{"model": "multi-label image tagger", "image_size": 48, "crop_scale_min": 1, "depths": [3, 6, 3], "kernel_size": 3, "widths": [64, 128, 256], "init": "torch_default", "eps": 1e-08, "max_precond_dim": 1024, "gradient_centralization": true, "steps": 16300, "batch_size": 128, "weight_decay": 0.06, "adamw_weight_decay_other_params": 0}
Rows from block 7, named by matrix and row number. Rows with one number belong to one channel. Each number is 500 + 25 x the weight over its row's rms, rounded and kept within 0 to 999. All counts start at 0. Numbers have three digits each. After the name is the row's rms in percent of the matrix's.
# convs0: first 3x3 conv (model.blocks.7.convs.0.weight, 128x128x3x3), inputs 48-55, a 3x3 kernel for each
# convs1: second 3x3 conv (model.blocks.7.convs.1.weight, 128x128x3x3, transposed), outputs 48-55, a 3x3 kernel for each
convs0.27 103:504512528510516549496481522497469479531541545476534493523501489474533487457498482488511496494487480523461504515463464478493530490544553514489501573491485516543467540464487493507476505508529533492495449475536496518556
convs1.27 105:491455500515451474515494463523442555465476504496468544469492512487464480529500511492510488523470495507517505527482518492504537529498538513516503499503510524522518535516512546524494513519466521511544528495560461487520
convs0.28 095:510518507528486488492480474515512534487497512453485478527482501554503528478495499547595548519552541526532490497466533478483518483482478484477557489528540565538510527471472513490486497515463491513531482505470482481489
convs1.28 101:515556500520529521498502523511459484534521522514496486507532487479520509486535495502488562494495493452550555483510473486534508499506532533540490536496531466572528535531480518528520502507510469516438506525498484522474
convs0.29 099:502555493510506512536504504525485483499473464475494498493482516472557530506498514488491497470481513495508493449491500479508477499540545504500504528459527533483518511514553467510515499513459475495472485520462468496490
convs1.29 095:498510482489493492491469503473476512464442501498474494510476491489477526454502511492493461461537496503515482474500507481477519502500472506511495513519515484498484496535504524493467486529482484500506446496505466492478
convs0.30 107:519525443521521534548499496503516442487493501526501521483503529476507471518506499490524498489513512519523498485530523474451461504507523512459510505495516514498455486514481486508478492486468444524530536481522484482453
convs1.30 105:530493507487484524510486447521517485496507493514520499499512491532469497497521499515516499492520532509482455481507449484520504511484536484483460495490471538527555492484532485482541540470542476457448497513496495511512
convs0.31 091:437498519499551471510498488480523515494475499504473512492503509516478464521519493489474484465532465536544476491517541501518507518497504477503492443510557476528491480525513462501509501494507476493497462480508489491489
convs1.31 094:544528457476514490508511540498496493505485435528504478521526514480541515475480537485519511525500500513504491487515456455448477485479468496454524505484521504498526486525464463475493481437524454494503458529495506491494
convs0.32 100:489449540517480454533488496476506470483475502497529498539501483420516518488531494507483499527506506496482464474496487472512462489532461504522471486501517528528490477494501419486480481471519501492497500523487490512523
convs1.32 100:528531471529495483497516508510504518489552524498530505524508534494483518512481503510457508493487471485541484527451492541503524507512497539486494485488470482431511497557519502501539515466467468534494514526498494472560
convs0.33 102:431520526459484510457467467516508516473521474515503503508470495473473501495491497468476464503465484492473504479515475512510450521503512553507483514504511461487467511491535510542490502515562495460585480480461504431526
convs1.33 098:480470469513497496490484505502522481502477515504468482492488483499480492518489469471501459504518488479440486493522491525477517512496522510454498513478503494502504514438495483438496490521483511537514528538498479508538
convs0.34 097:484541529513552578523566540490516518479545515524533530525553543524517502536505486501497546487505506479485535535488485514518488492487473508504479509501500516509505496497526479526521533466481521525527500531483494518545
convs1.34 101:492573520509516487501547527509494471510500510515523521549473446498477520476471481512494503484531526529510485471500503489469475465466426483468500491471509510503515535523486514490507530521475534489492514477491472479538
convs0.35 099:508476485507569556535508502533551501482513500482458480531496535490502544457517510492511474518537516470472497515505482474467469526541515470509499567519541486497509518470499487511508506566536537494519504513571467535500
convs1.35 095:459510497492495498497518480497507498487425446514498525488531513446478519535536534517530467481469552485463496481434474454503462493468508529480495516507519463532522511541551470478525538450486490489456479490525505538528
convs0.36 110:493490532472507499475518475494502476513498495472500486533510515524493483489531479491487467495473506500554517481486496543506485475494492521536469545503511483521577500574538498480477486480487498512486475521498461464472
convs1.36 109:511518476513479493472498505480492445504496477497492475464528458506513501462483486481514531479496489533479465493508500482506520499497485473459531498481502579526464492499500507510514478491491468500505531488490500493449
convs0.37 110:503496525496500532523512551473446542515481495529479483499488545487497525483459563524480493489450503521500492444455551502493474464479514531534467492498498525481460502526520493451506485481473493487506482499522496503487
convs1.37 106:510490518483501499521479529498514515454492513535530494508512511477543493492519512524477489502490517473491498553473508503507490540504471504491523548491491543502486481497493477504468498483488497514513512480530500496533
convs0.38 099:578517455563524508521565502539498596543506517503517529479538497485517511454505533492498526519548519532507560462533524490458497472477489456493492494510485527472491506523497550469446505471471445495568478481477466483484
convs1.38 096:507514453531487475516494484492481502524493487481501458471478520483486515477478490567506545504520524514512495468509494498523529487449512524468512460500480468478508515514536508501476537476514454525503543504509456485494
convs0.39 107:524501490460507522474488541520501443530502471475477493477458523502492480501509494483544493513513498479516497526490496507528486493502470497509539447509509507446498530462441507512539534536498433521497467514450505499499
convs1.39 105:452477477516499519465477527497507478479473463460496470532484494542478465476523496487498489512520492511476466484459482498497501494520486486526469509485466469488502434486508426513559551472493480484503534497476447557477
convs0.40 096:487485502485485509535510490514485529500500540496511499501519508481468488533529467523485497491501501551522486510484485494506490508472518469500471524505495500538509506527484461506503479513491531521482521474495532473465
convs1.40 096:509482539520531499475453510487536527491534454533514522519455450500508512467479480478511451499488523484509523478486484488494524511519521501496493512464445478505496494455484517477503514490498483521497496494487474511483
convs0.41 105:469487491488467473542516531516499529540533499521463467503484477492503518536486463488550557475523476495480468456499441518466519466536494489531543498515494510511456507580505507471525544471393480490479534493480475482479
convs1.41 103:503470492446465480451491542503510497528479487526533486499539487533454490497460538455460433512490454500529540498456455540481498542473522501519524516524466456494502518541502555485494475477527555487448493579534475511499
convs0.42 110:482458489518502496542510475504493499518471501482505513534523476481456460467535495517491457499521492498486493492487501482505496435461493504462469489524495512516521557497502541503476460513541514517484522476519515487480
convs1.42 104:494528501490504488499508485507507498480495483486476504514506500528491502513510530448489499500501512516494467503464504510518439541473487515470476522463457512505455527550484507490486557488489479516506489494509504500475
convs0.43 095:486483550461494547479539514459465553503486511544499474486505481504510516558466489500522513470500475539477507453475503491480452488441471510471442526509518482554506471507512480497513497474547480494499457474471477499484
convs1.43 099:488497539486530523492534510460528500492476497465525524452504523512489484536502523505484471474511519511466512458479504479485452448515477515451512509510492482536527508498503509497488515489515482492527458493515483468489
convs0.44 107:504464483492505509476503531485513488525549497488505495498476509472493479531527495470524504534467531522469507506480483522504515481501495528508498483509515516539504513509472497468471522467488537498493498539495519465527
convs1.44 109:486501480498490492493526513497497504508519511539471520523481536490506544493507489491510523501532491525474500482470511502511508500520469516490512513482528463538508476508505548499482495490511491494503520500515518483514
convs0.45 096:475531568498506504534468494478513501452528516507485478491495496505521513506522494509488486481500504488486535493470489474509509481510535474476525515492512465490492493491486501503493483470533512515504504517509494505480
convs1.45 099:505510511512521479492498503538516498488504479474486525510545497544506513547492522528478501504505536519523515496482531527527517534534516501479480517496504540506498524560480489518509484555489506504470503520506501499541
convs0.46 100:547527446525510495499430496516496514477493512489473510523499535442495509493534517535545500511512507479477504500512462465489481473520504474505471500478504497454466511504502503516488541534479514469515475502525473515491
convs1.46 104:492544470499523505494463433535528528445533466494488454483476461471499509496505499493516490485472437462469465485523483530435521506464509511517456528546456499462516499452469503481478417493494531502501509482506460502533
convs0.47 098:505479473480498486513491475468494512431562538512518516477510487517476463497510485488479513526483510536467515501513518490506509506506510484477479471532534501551481459491541499513481506458473497495478502473489458513500
convs1.47 104:493485504462493489458471479541502530479483528472515496510501511525503479512500488509492489459541536429501499444516473548483492518497525533501515505519493512530477495517510509508539478533526522488512514529518482513486
convs0.48 104:492466507491502501519493468523487503481512515537493518512502545510548530512474546476492499492488486515451473516500516487489501452525479504543507510462495510498489467484511484518467489492509484502449456494441528483507
convs1.48 098:502507476453486513491514469513495490505489521458531475526524551541484564473520489502508496506505476495449487488497518507506464498502492482521486499523493483480527483493495528457449502488494522516487484470536533530516
convs0.49 105:513469509477519527431502498506470507512521519478491537508500491498492505508518519486472492496496474539480491524481502448496479497501505525520502501515472475537499490535468513527471490463514478494499540535517505486491
convs1.49 104:510473505497511501440473485510518508513507526538514492505527432494542529538505538504509462499505510476462481527490486489521517505470493527486499499513507522511485513504520497504507546494547489516491480496486498496500
convs0.50 099:542515476531518533461507490492467496524488498474476504499505495490495489451496484493519560495470553508458502489501471505458499455485512506512500500483510502545482537487470454486517508470531487482471503518479520519526
convs1.50 091:542481473466488516491506505481488453480504455479480477508528515485489450506488518485520473511524499496526518495516519511487514513496511482532513513463504506539492499503457470496540512484458523469511529523509451454476
convs0.51 085:463518525505501552462523534505521525565519521473474502512509479487492474487500474470457492495474477445503494497495496513508502486534496510511531491470500504511531508509491544506492520519487538522504599592547556597557
convs1.51 088:504461506479480495494495541466466471503481459535520488493494502520495482498488518488458542486543517471538478487508500507486506507552521528521544506487464550533563513528501523504452458459455544514521484467516489466514
convs0.52 107:519495502541511518505525526581484497478507507485503511524482495494473512527489513512486505523512495465506531455495497457503489496505460510461489549520478519490519530494497473538511467455505515506462527496522509496465
convs1.52 101:484524476457495542485528529505540513527518530493521454510524516502507536504490521522491484553479527499525490485487474514479532496468495514520523513538498517509499504531480564509525529502514534459510502495510493486502
convs0.53 104:498486534476514543502506551503519506479500520493496512494493497516544510494539470468508492488502490533503500482456546477488508520481497511505514515471503481528539513535490502492508453459527499510481496456518518467482
convs1.53 102:450489520499501500478468474512528503499533494516579503497465491499508502495494523548510489477510461477514523500461472473533479452474464507517494528517488502518482485547445478472478553511531482480484535512492499522512
convs0.54 103:439491545491472545513503494495468487518486502479512511469537518518481482497503480498478491484504453468492555492496553515457454547562490509529467505480523495522478470525546550525506467490470537494458455484500470438495
convs1.54 106:487508502511482499459489494487502501546490487469507481515497502489498501499514492486472459546534442470472512534472490542539498497481511510501509484484506493473458549533559482510529510481498514509506464445505504490447
convs0.55 103:468510496451502498508510539469499499476550504488534514504471504498491496490484475492489515461514467515458435511507483462503513477521508510531493494479471526493490462462478508504507464477483509487471511487540505442513
convs1.55 101:491485522470477446483488475504471528514497487505485514498509529491511499497518512531464508498477502472525504489475503502532491475500480500486519489514498506485485486515476459476468528490505502466530487476487502523479
convs0.56 109:475498557501471478504507560516486493530521471475508508515458480466517521485508484504464467496447497460556564482532521498476498514551504497499542458493499467504529460497559459510514472548457502529506559473484525487512
convs1.56 101:527471518500496514526540526528453505481504501463512514486500480508488500504523472448508487536508506523488451488510509450532513471517500506500527528528500545475516493502539461557507507493507507517496554502505526524507
convs0.57 096:463478475440516493496449480511532519472493525508528549505506526474479466473500505515435541487504493501481497510483511464533518481493485501467508520540541493531507518493503468510504535494495492516480509501526506485483
convs1.57 093:486529473507486481489473478512498542481515490505532511503510518477492438474532478493481468473519530494532522487548452504454502502502486524503483486477518479504450496450435476474522514510496465491500499501535509537454
convs0.58 093:542516535470496479500462462509525506470520525524503533555546526512503540462479455486446458470490477502470460503508538485465463519504522547503539517467471517505513486494493470503503534452473507496504476513506495521509
convs1.58 092:485496511485473479525523505501515500503492563504486508522505487468487490520482484524529553466487480468487436541502500521521501526521501516514495496499469503459421508511544535451517564484469520482475479469552501552519
convs0.59 098:483512527485520506524517515544531535487507527497536470507501500499495473469524503474467523502488554511520498523482522493570504487530474476547504492515566532496537512532539510578462549494466510481472469507484539467492
convs1.59 100:447489521444465493501507541522477507508492500494480517543531536549507463560516514549477509467581485481509455530507517537487521474508538465556482484499517481495485525504482522446462561509498499473498483499508458502495
convs0.60 098:533482549467502478509503509504503541515547532491528511492545500503523477497486499513462479481498471486524472519520466481492494508474471483464485537501520509537495493544486435507482487493491510466493514529499496549515
convs1.60 099:504511502513498495513482507484479480517490513452500473526512465496504517542486539476498538525501486489491475466496455504518487457506513486529497492535490502520473488496476533478510486505461530522477533485516459468498
convs0.61 095:542489477483523526502480517516522502494483451493486526505444465505494466490526522475517527486509508505494479560524516506515534516502486538533478491523490504501518590583511446445467485482500479502488488488542500518510
convs1.61 102:490524492519486499485482494498508505493497487520485493497486521530477491474528501500491493501548517479492514565547513445490467543523496469492542496524451532469491471488464493497515557452513473442490447498442503509483
convs0.62 110:504526495471508512483491517524508504464546531462478484510505512527562500449470514489518494522514478498492513468468469480519544528498523505531532475522546521530458510468508522477506494469523518509513507467552506488502
convs1.62 104:501525502458495467500442535470483493543480502492542477551473518506512514499525499465480475531476532510508477503490479464509500554542558537488510499457540510517529494533494500468516481499544461543499548570511529513538
convs0.63 098:491487532499535524472501561484508472557501497519529496525514501531491505463502510468492467486441516533475506502486515541513477483481520490511476504498471490563490458509561528500465490539571459487505484445511523466489
convs1.63 099:507522536515526496487490485502489517506506538523506510522483489523478490494452550488464457520518482514487553501480556470508526517514518480484551479521491479484469510519521510525513497482552449470501462515464543484486
convs0.64 111:510455480466493528494465526465508496470510482526474534523477495468483506504485482494481487461515495517511482463521534488463548522473484474502498482479549510496522505518504498489476450522497489508497485486539461512498
convs1.64 108:549513551454548542520484488483512503509502450500466463488522493472512492478498487536515519481490531457502495515526472488538532525546508527469501493537492514525518472545514497479511509471509492503474447520494534516483
convs0.65 096:534520522462510557436494526500480540518534503489550515467504554468481484482477520450488540509477507487468480483503511488501489477494521520477492535485478494488517500501515506429464517486510473497570527469458527492481
convs1.65 096:525462510485496502500485506496486508519467498489537511555470525483472515509471482495498477480519525514500531505533483511491492494444454517513489496480496467545507550508562583498485427512476543495538509475468477515525
convs0.66 100:477537545491541505505506512524504499481514485515545488490529498519498528520489489489482461529454450502450490487481512525491500464538461543511521529552478539536491469513578478494464486477477496515503494463517469499517
convs1.66 098:474508542469473509489489526467500522521463503481531482517520512506506429478476505490503502507510435476487492486484462474492500514511498476543516546500526499498484488487442475516477455478512468496518487511503444494511
convs0.67 100:503468495494489492478527490484513505520459508483547499498530466525516495521551521460469535482458501521495511519488502519524494492490504510479515478512471503517495507525538471466474498511485473539523485505513543511506
convs1.67 099:464494482493496471516472534494463488512536495500491519492452512527530507537501495509485463507538495496494492512490505502444504500534492502487508502476502469515506548466480518514505464480496510488505491503548459478492
convs0.68 096:513521536491483454500481470498479513501490480471465491514519505495474464509516507481491471533538515500498494530477485508512503493480497459516454504502505492489507442504466508454455494508501501522502496504459501511527
convs1.68 098:513496509462530516461511483500483455522509469517496468477537505463470495544484465518470494519508476494511522441482518492449494471474470505465523490470526482447477505528515511534456514462554499494547570440475487504484
convs0.69 097:468502495488491477479528547493515497500547541517536531526514533492461519491518473461486504500503467511459474521510540536517489510477518492483516520498470529546501525544525521500509513466497515550498560519544498494485
convs1.69 098:495459479546499483496478504501505499450516510516477521483488484510451480482506458494471516533481528498579529452512494493501523507488496511504534523480512480517484518491481486502473516491507508505499503535510534536545
convs0.70 105:516468482515507470506536566557502487502521505514474524537491501507482512448505503500434464520450534510483520505477472511531461495542522488494501514519531503486506516499522476483489478504509504488463439510502488524534
convs1.70 100:498531476503507500493517477486512475514533547519528462526486530489464457454500473539438515507510499454504463496476513494518461497530462493548468504521529508459496501475513500493498494523508500503470475523487497462493
convs0.71 104:477481483463533552493468525515500503514513521483482469483467517491495503500416508520459491498537529510483459497526526456471530485502476517517509473523479486501520485466461536525502478480476515499486505515589529553537
convs1.71 103:474476527506500464514508513504517532498504499486527470545546495467500538460504520476462445480525509497521484521494441517521540484485491494468502547471500498512504559502523501455499485505478556530449476481529490502434
convs0.72 109:532495490508513497466490494500484515458496505478472449469513459514512494513515493482502545507541471489508504462524481496534524440499495513489487459493490468505511528494442491499487472537545569518529494511532508487507
convs1.72 109:486518530494521465514542497490479525469497540498503501531499482485495546516471482468483485505523508505506544468492527482492499546499498524525524489504477528495503413474541479509530523487520509491507530507493492517452
convs0.73 105:549529492501526501527479550551500518509488492494485519501497445508521491507514477528505515485524513495478491512521525531490527524480466493478496455526521508480526469494491502525493492471475522501507517515479493496518
convs1.73 099:474523536529471443494512513476492464501494508523520502493494521563475525465523463527499510490501480516529527532488487502486499489503504507452481475524523517518527506540486524486498481492479520483490518525483529472481
convs0.74 105:526555506495489525514533512526543496528499465489511506509515522503514510498531502478504509481523509528501484500469494533494482498466490481489494515532512478524517481490482492504465488488508484497475459472515507527502
convs1.74 099:514513559516509490502507515490500504537514523491524523525506486497527475496506502521507509483462496487476481480511523541478458508474502518494528491501488495514516530503512522517491467508503544496499518513530528497499
convs0.75 099:501499475532493492528481503471495530496500514502519553481475533490479483501454485543487507509482491472505496518455461474542505506494446497516495508493516484457511488468496475485493461485491509489482477473446488493460
convs1.75 103:480540547495506481476509508504492515486459465490500471522529495525549471527510524494482488462490523471537579484459458471497504494524477470538484515516512498512505484511505491512520531499484507474493523477477491469477
convs0.76 096:524502522494494483519512537478491479454478506576499509521468536486528523506493490465486485443477474475463490479536492511448499507504540478464472520482464472479476473510511505533453477514475511504502489436439483440541
convs1.76 098:505495525552483486503528488456511440545486539502468468487512457480505509531508489482500504481492513495470484519495512539504506487500512493481513488474516499492468510504461541484512507481497467582474482515484522464474
convs0.77 096:525511502505508513525499446486482521506477498491521506480467560510503473498477503510485464521510514540504476545544477500489499494478474526483504503520489466507498530506479494513527507519494552536540535502508464492502
convs1.77 098:511501519526500486517495498501523549514486509478473522492514475532489523517600524486472523504490506487493510508488488492485537522493497466532477532482509507530507510475495474458529509485472519457486507489484519506482
convs0.78 099:559488460530483512513544465495484503519499534478512480531531559497512530519503496516489523534576474553514467498559466497494518470516482452484476516497492543524492541529441519486510485465472461508519517524461525496487
convs1.78 097:495501496502491513498468535505507506499532486504494526488518502487506529489514528483485496533498447475563503492485478494463485535476522489499449497472502501478488459524467468553501500513496532463474546515512538512517
convs0.79 093:470543467497529487497549536493485526498479499492483498532532520484509520508519479526501510512451510553428473472477484526490528481506458522519495489510518493529470467480524522509539481449498473509498497502509465464469
convs1.79 098:499495499487457491476460528515493534528532531504483493503461491480486525487470476525532506495495518503480488494533498555479505549510471440489462488479457477465471488551554492502471511488509488468465485516486555494495
convs0.80 102:506514514490486503515491506456495515484510511518498488500488475517482509496488512514535455477480542507502536482525541490489498484528492477516494543535496492511531548513495477472474488527475500530532512556501500550483
convs1.80 100:508462529460521505506458507521505481484464535497488503530473473514473513505455452475473528478546469492525477490487476533511501468532480529485533504491501482492487478527467500516529504517482502537486493504497552505528
convs0.81 094:517558520531497490514509492516516501488538501465492486521497518500534500496486471478473519529521541517482522491524495514516483502536498523515533534555503527516540512519504498502492459544517533521483486492504495538463
convs1.81 105:506489487511477512526528539512486504528485505501508519523489482491527449471468493506478487514492486480479503491493516514528508477477570518516546527509503485535515499498515534500504486511506474500517483505501517490493
convs0.82 099:485548555503505513478510515448460455493510454562566515483447494491532506537519499544491494472448511526510528444490486510499486463504501489479476516532491491448487488510497475487499486504485496500495460439474472505534
convs1.82 098:498459489536513520527521490545488462514514528474514490500483511513517465505538527492474505491529537553496499545526532519476519503513481509546531505503485491476481501461525474479488473516494527498480481528514519473519
convs0.83 098:511487508531501485537515482505471454447532524505497499494474545512529497488512510502537528489544527468525521527473544485493470504508478484508465504513558491479497444478508509516480489484524511455487480485482500521424
convs1.83 095:501535472495461467495464459547490499470489497478463475473464500526516495456485526507492511512525496543517517429464506504478551453495490562477580480514480512461497481539486526498509511504537542497526497547482483498502
convs0.84 092:496496496496489533468482509478510526528496492475516433547550477491537452463473490468514543478470469463507502502492468490487469484548487524481512518516488500533531449450570509490531488521476515568532475498496506468495
convs1.84 091:529463481512474512496505518513458505471467458531473546493529532493461500480480509491499496509523530514486512523480497525474468487496517530528519467514440478440504531479532483489529433509518508510488496506503467487472
convs0.85 098:497501561529490488550563488507491512482517516514519538499475477532487532548498519462523488496536503447547532539506505507496444518517461531480490511513434502492486525470474460499488496467506514534488536501461530478495
convs1.85 100:500514473483486477500526514500488465546466512513490486527547508487504488538532532503474538514500512514501459508520521519519507509489485520478495510506491521500513482491534508500498479457527508495493524474517495488525
convs0.86 108:500484506496503487479461480509485463480488525505519508502488466478521491479512480476510441475445451456468427532493528482508535484533511512506487493515542463515526483520453544486499502510522529494516484474512481497473
convs1.86 103:473473461491493493517500497491518488464482491522515458521530507476489481541507510434465451509511493567518491538523555540495525469530526481518517460492484528494512496509570508476487546457482513523494448534494507472472
convs0.87 098:536502512514507497512491533502490494511536473520486513497523471503482476545468503503497511493482499518468477512502489505498474516549508484505504496537513530515482471531473468522520493505520509508515504490518516472519
convs1.87 099:524515519491512514531489504532523520519491512521511536491520510541551507516506491538495479497475529494493535537536507494549503504501467507527467563495515502523523526523475487492508501531515507523501529556477499509552
convs0.88 098:513491541467468491439491513497510504507500531488500456478557481496512487520482484525462434555498469491539503485513490500524496511496517465443465516474467521454530499476490456458519502426527495498462508509473504490466
convs1.88 098:476494531494505518490493518497505525495460490500430498499511498528451466519473521542509504503557471496532473482490508479439493504507528495525490493490500478517522494519531526490522510508500518533462479490503491475498
convs0.89 096:447513539489506495462467532501498506515484524506536498502486479510480441521524470507498505464498523568496489487520505490527532505478514508500509472503525540495518508516477545526502485542487514491450496519526496478483
convs1.89 098:475504514524469503500497524505484494480499484546505485514508484475547429480535520483507508469533517479493549529533476496536455482529538506514468495501504469513516505480454514493453544499490505483477485492474512542481
convs0.90 091:563471513559522476506509494529496508494508478496464473497488501508485538492502524487478522505519548497546540501550518521497507503504531498498494516515519482495525454524447481491473555494524495481518501460486552515510
convs1.90 095:541517524516475487502506498495495481483505519487486510528481498507486445497531454489452478519519499616576541550479490506499505509558543482480538479499507471491505566542558503482514482508516498487484473485509525479521
convs0.91 106:514553516486531474496509532490538476545528511488467500503507569560507506532482505461497529473492512510502493487537505500501500497512544476492503470498526527485508518528444493500498532469504495466523477473490512515493
convs1.91 104:450503520523461524482512529487517527523477530505506479484513505516533465477494513491503489544538481543460497444553460543494465491532532506493488509510508465508537507478479452497520492449531478492469496458473446540492
convs0.92 096:484498531538487502483517486490531507451481533499475491478504497468483492485503480471473503497496489478490485482494492509526505527518473532475490515513497552460509500485444497449497476514502528558457449507485481523507
convs1.92 097:474470497530497485462475485516501531521482550497471482496520514468503556516492494488464509469500506477483522519505493486497479456510464487498493485517541465506503479473538534499481497508476480503507485492488467475503
convs0.93 089:485453483482507502534552487517537491508524490494507484514526478500509503513481475495479453506500527499530478494517496527551562492523486504520491496490449483556511497453453499518519530528506535490504509485521504501533
convs1.93 096:525474531510517530479546506480489499484482532505486504499510502517510462523517475476501476474467507492495521482494502449476500483504502497479497513489489505468509468443462472427443497493509464505520512499507515538530
convs0.94 100:566504484576536460495504470507508485546508517527499467542498492503530478495516500508529498538505549509543558519526485496508515479480497511538526500502526511481520449510496534508518560516498489521479515521510483538485
convs1.94 100:527494474515466467469510524472505522506490483523547518527537518472463517489547471515553476495481519565499507521507505489459523528508500484481483530535538494496538542568546482485497453476517471482483500485489448529513
convs0.95 102:541560511493527550466525529497474474502499469521493523548504461491502511468486541495588565454429570444444546502526470481462438485464498516514491505539510460508537590495473503543548462463512468472477527504469508508498
convs1.95 105:495497485512504515513501543503450485490469461492480470508473502467509502536484469461537455437511538490465510467524507469512508464479511515505571488509515519489508515518565501496545497505459502467475475524504495532513
convs0.96 092:476542509529502533453507517501480480520516499494478476496491460502510493505458520482487518534496478521497483505474499487478509521501464513507499498505515483514489515510505494519521511453457502541488520442501448488509
convs1.96 094:529525506482483482526482457509496533518493498510498510508503483492509525499520472518503515509495484501501505498504484511487480506514456472458501493475486489500502535458405526455478453558524519511534476508494571535538
convs0.97 083:465478532469540529489494547528511493516531489541463486519478483541517450522474516486517498501499489494500454463486493529490486514515504510503499497521446526524498501504481469498470501483540493483498499527489524503456
convs1.97 092:514508530495510505512488519505499476532505492562536532488505480496480454492489476517526507509517517454557498509469467467477466489483509506497537508463562499507528503519491489492540515492571498445500483458474459438447
convs0.98 104:486499478506501551532497490480498520481452506518463478466469482504496543503499522516552460532470428498453517475496472483522470463507510524520491521457537444484487505502510562548496468432513504534514500504473470495485
convs1.98 103:487524479481483509494492506490474497515525527509484521482516500508479487498493483436481487485542480517523565458520476509504469510532487472487528478543491499489493467510532541521479529480534483518471513446490540475536
convs0.99 102:503486520509515486463532496510479503520518539497517525476516504496506467503462538525488471471509553490497524537524492482491517498509494526506532486539538485454512528441482491474458508429481525498474516532454442501493
convs1.99 102:464468507501524501501526481526537542482497511520503545485496502533504471481511485484499521460499521520512496517518518480495518523511483480500490480485496489507520500454474490509495511511501525490481507511508479479461
convs0.100 098:530516489487541498508499513510490463500517483493497473455513509483510487503481457474494503467478479529446440573541483503498455474487522546484508489548463486566516517493483483476477502547443526524569511482505518546501
convs1.100 097:510465512495473508489514491484482509508489483503510459492507457442472502486469489519504552513518495490488513512520512499517560470510468511476462502463531510507466476513531496507489522493518561520499497518523537534491
convs0.101 092:523534482511519526494487512525485518536508520504537515538501516498495484507476520491536530477495497499510484514481519512480510525551506499496433517476492512499480534481534452507509467546473467516485510499505448510456
convs1.101 086:503523508511531511521493530472516516502533433505506483506539498476485508538538504508518498509503540493471504525497506517527528466493490476473497495491477504501488537468499476518525478460494487469499502516477463459520
convs0.102 097:459462528464528546474449537530534510541503505488501525496466481458526473513519466458512492506499499509484531481466488513496506511495508481480485534496504474493514477490537487519509513512493520532457486527501531534494
convs1.102 093:500498507489543484510512511486506535507519490502516493465476492468445504524492474507487483461530512513512529500533513538520481488527512479515542509513497463502526504473463437524473522514534513502508490570491515527529
convs0.103 096:488493486466502464502527492521480482466519458493483486473523493492487499488481510513504479485477481501513497528474478480490530509476487505509502545523505463469499493532558539495496509539504531526541514506527509539485
convs1.103 095:517507503514522537477470528483531527504501526506501514469495567507513475533505526518499496500488507488465478513517523472490536506533495492509502501493498537521530527543495487499482501501513504510546541509504554514488
convs0.104 098:504480495508501532499506505502484487496535449465507495490541524538486485514499487510535492478514548529541508525517522485502470534510529499489522491529528512528443501498502511496495501518514496546518464514505524499511
convs1.104 101:468472507515508481513500494517488506504493529521488481519534475456513518490479481512489512513498552471485498499499477501485518496512511515470478458496474504498504499523523512477496469514534503519473482506478508480492
convs0.105 101:536491511508502488501461484524518530517494526498505479522491508490505497478504517523468471482516530482489519514543515535488536551560520472490483511478547516477485493486497522484510497484479515520469508503488485469522
convs1.105 101:514505521484501527514486484510484484487483495437484472452490492530515507456446455525480561500532490477482511508494503499491487510522535477517464478488492439491519507473490503483508488556489526484537499556560489512510
convs0.106 099:496531490515494515489461546498462485515522465515497501509505519534540497528494496504513509491513545478489472466481500489477478532569573479520501502508531568503520507526507529493481512511496463430465498525481513511495
convs1.106 098:543521523544512493487546526512502471463483463487522494496506466522493476482478530474473551493505479488485488496494490525549551500517517514560500533532527519511537498503475528475495510484499509484471493504465501511422
convs0.107 097:514483511518462532534510512540497516507532532547506519543496484503460485485497504525451500528511495494500482455487438501488461514492519519513516447542496486464481504493487467449471507463492473501495505503515521519481
convs1.107 098:506514538504473494478473523515530538504527514476531528514499537498521474538529497499518511486497515489482530473530520497514493549527537507474465493473511459491495495554486487489521481442507470526447554528540503510554
convs0.108 104:558562530525525533537501497505516488485488468488454509458476518479487495528538486536453478465524491463492484493499506498533540505476477579527502523499499487505455448522461506511468503483511549472494485477530495522460
convs1.108 101:509495539501503508530513513490483491489485520507493493501489520432515517510484493528547509530508537474495468537496490531505501520492509516504488504494484479511531459466461524486488495496515505488496462467474508503518
convs0.109 098:531507519482476517487488495505475557490515495516499519483529489530486481472492466494486489476493557491471533481496498497475503514450489501471461489540463508483514480491556470499483501491529500485505483477480490501520
convs1.109 099:481494504501488486491470479495519485496426519493503483473464496480489485520504501449497480459479493497501485495471490495455472531469501482513522462478521505475539536495530534494477487548464530497480529536519496515519
convs0.110 090:517482476467495485437450495520490504498516501477510514501500493519446474462473514508523526509548542503576537530494495492546507501528550484484496497526481499500534530488488528566491515542465478484441469540486521524512
convs1.110 094:496472502488479513476468510476476498489482494455499460493482456489516502481471504519482469469455521504461423464484500465478491468498476503502509463487470509449505526488521506505534477545546466477492499465517492494520
convs0.111 106:480517496476507486481467502491518516461523528493467519483474481516502499477516567474447495488483483517512462466479493480500520492486549512469553534475503496491460487493472526479498528490521488542523464471476551508470
convs1.111 106:501544506539506510495503466508516520477478529503514514444477519501506511494476505522526513525490515467475533480511505470502506485487496517496483496471482524553504552514512525472536468528495515512524479518508428496506
convs0.112 098:515486507507484508511488496528452568542549519525480491508529539555510545525505526494498534509472477495528518516503472504516473494488491478471534534469488520500482477495498523538500494527480507492504456508502485485484
convs1.112 100:540503497524490501514532469563551543492513494503484476505496516479510500477489491477495469492507535522463512539507520502514499518527514510479489532523484480509517500479532517476513492494529449478500487506510547538478
convs0.113 094:493470499473491478526481514508455478506566520499516449514535462511513512491453499475529497524515479498496520520462515535478506501490496517498499468503530462526491459505486527508522480498527513484530489536503520524471
convs1.113 105:509519455532526498529500486489482490490518546505522518501525447515544477516511489500481481492501446504510508467478532500500452458481494509511506541530509567498533511513505472473492491477519498489522488507514527490527
convs0.114 102:536485483505502475467498498508491500497447484513500502471497518494524446570496464518482522483511499467505497521483501472537520504472516510489519470508488519466499484515512492498503496524508479492560499505489495512505
convs1.114 104:465489508476453497504527483511499488522515500518478522485553460526474514522510493522501511518495533461527455528519485496477481464490499473509491487466500487497499496486539517496551511516491504500490474482500441534475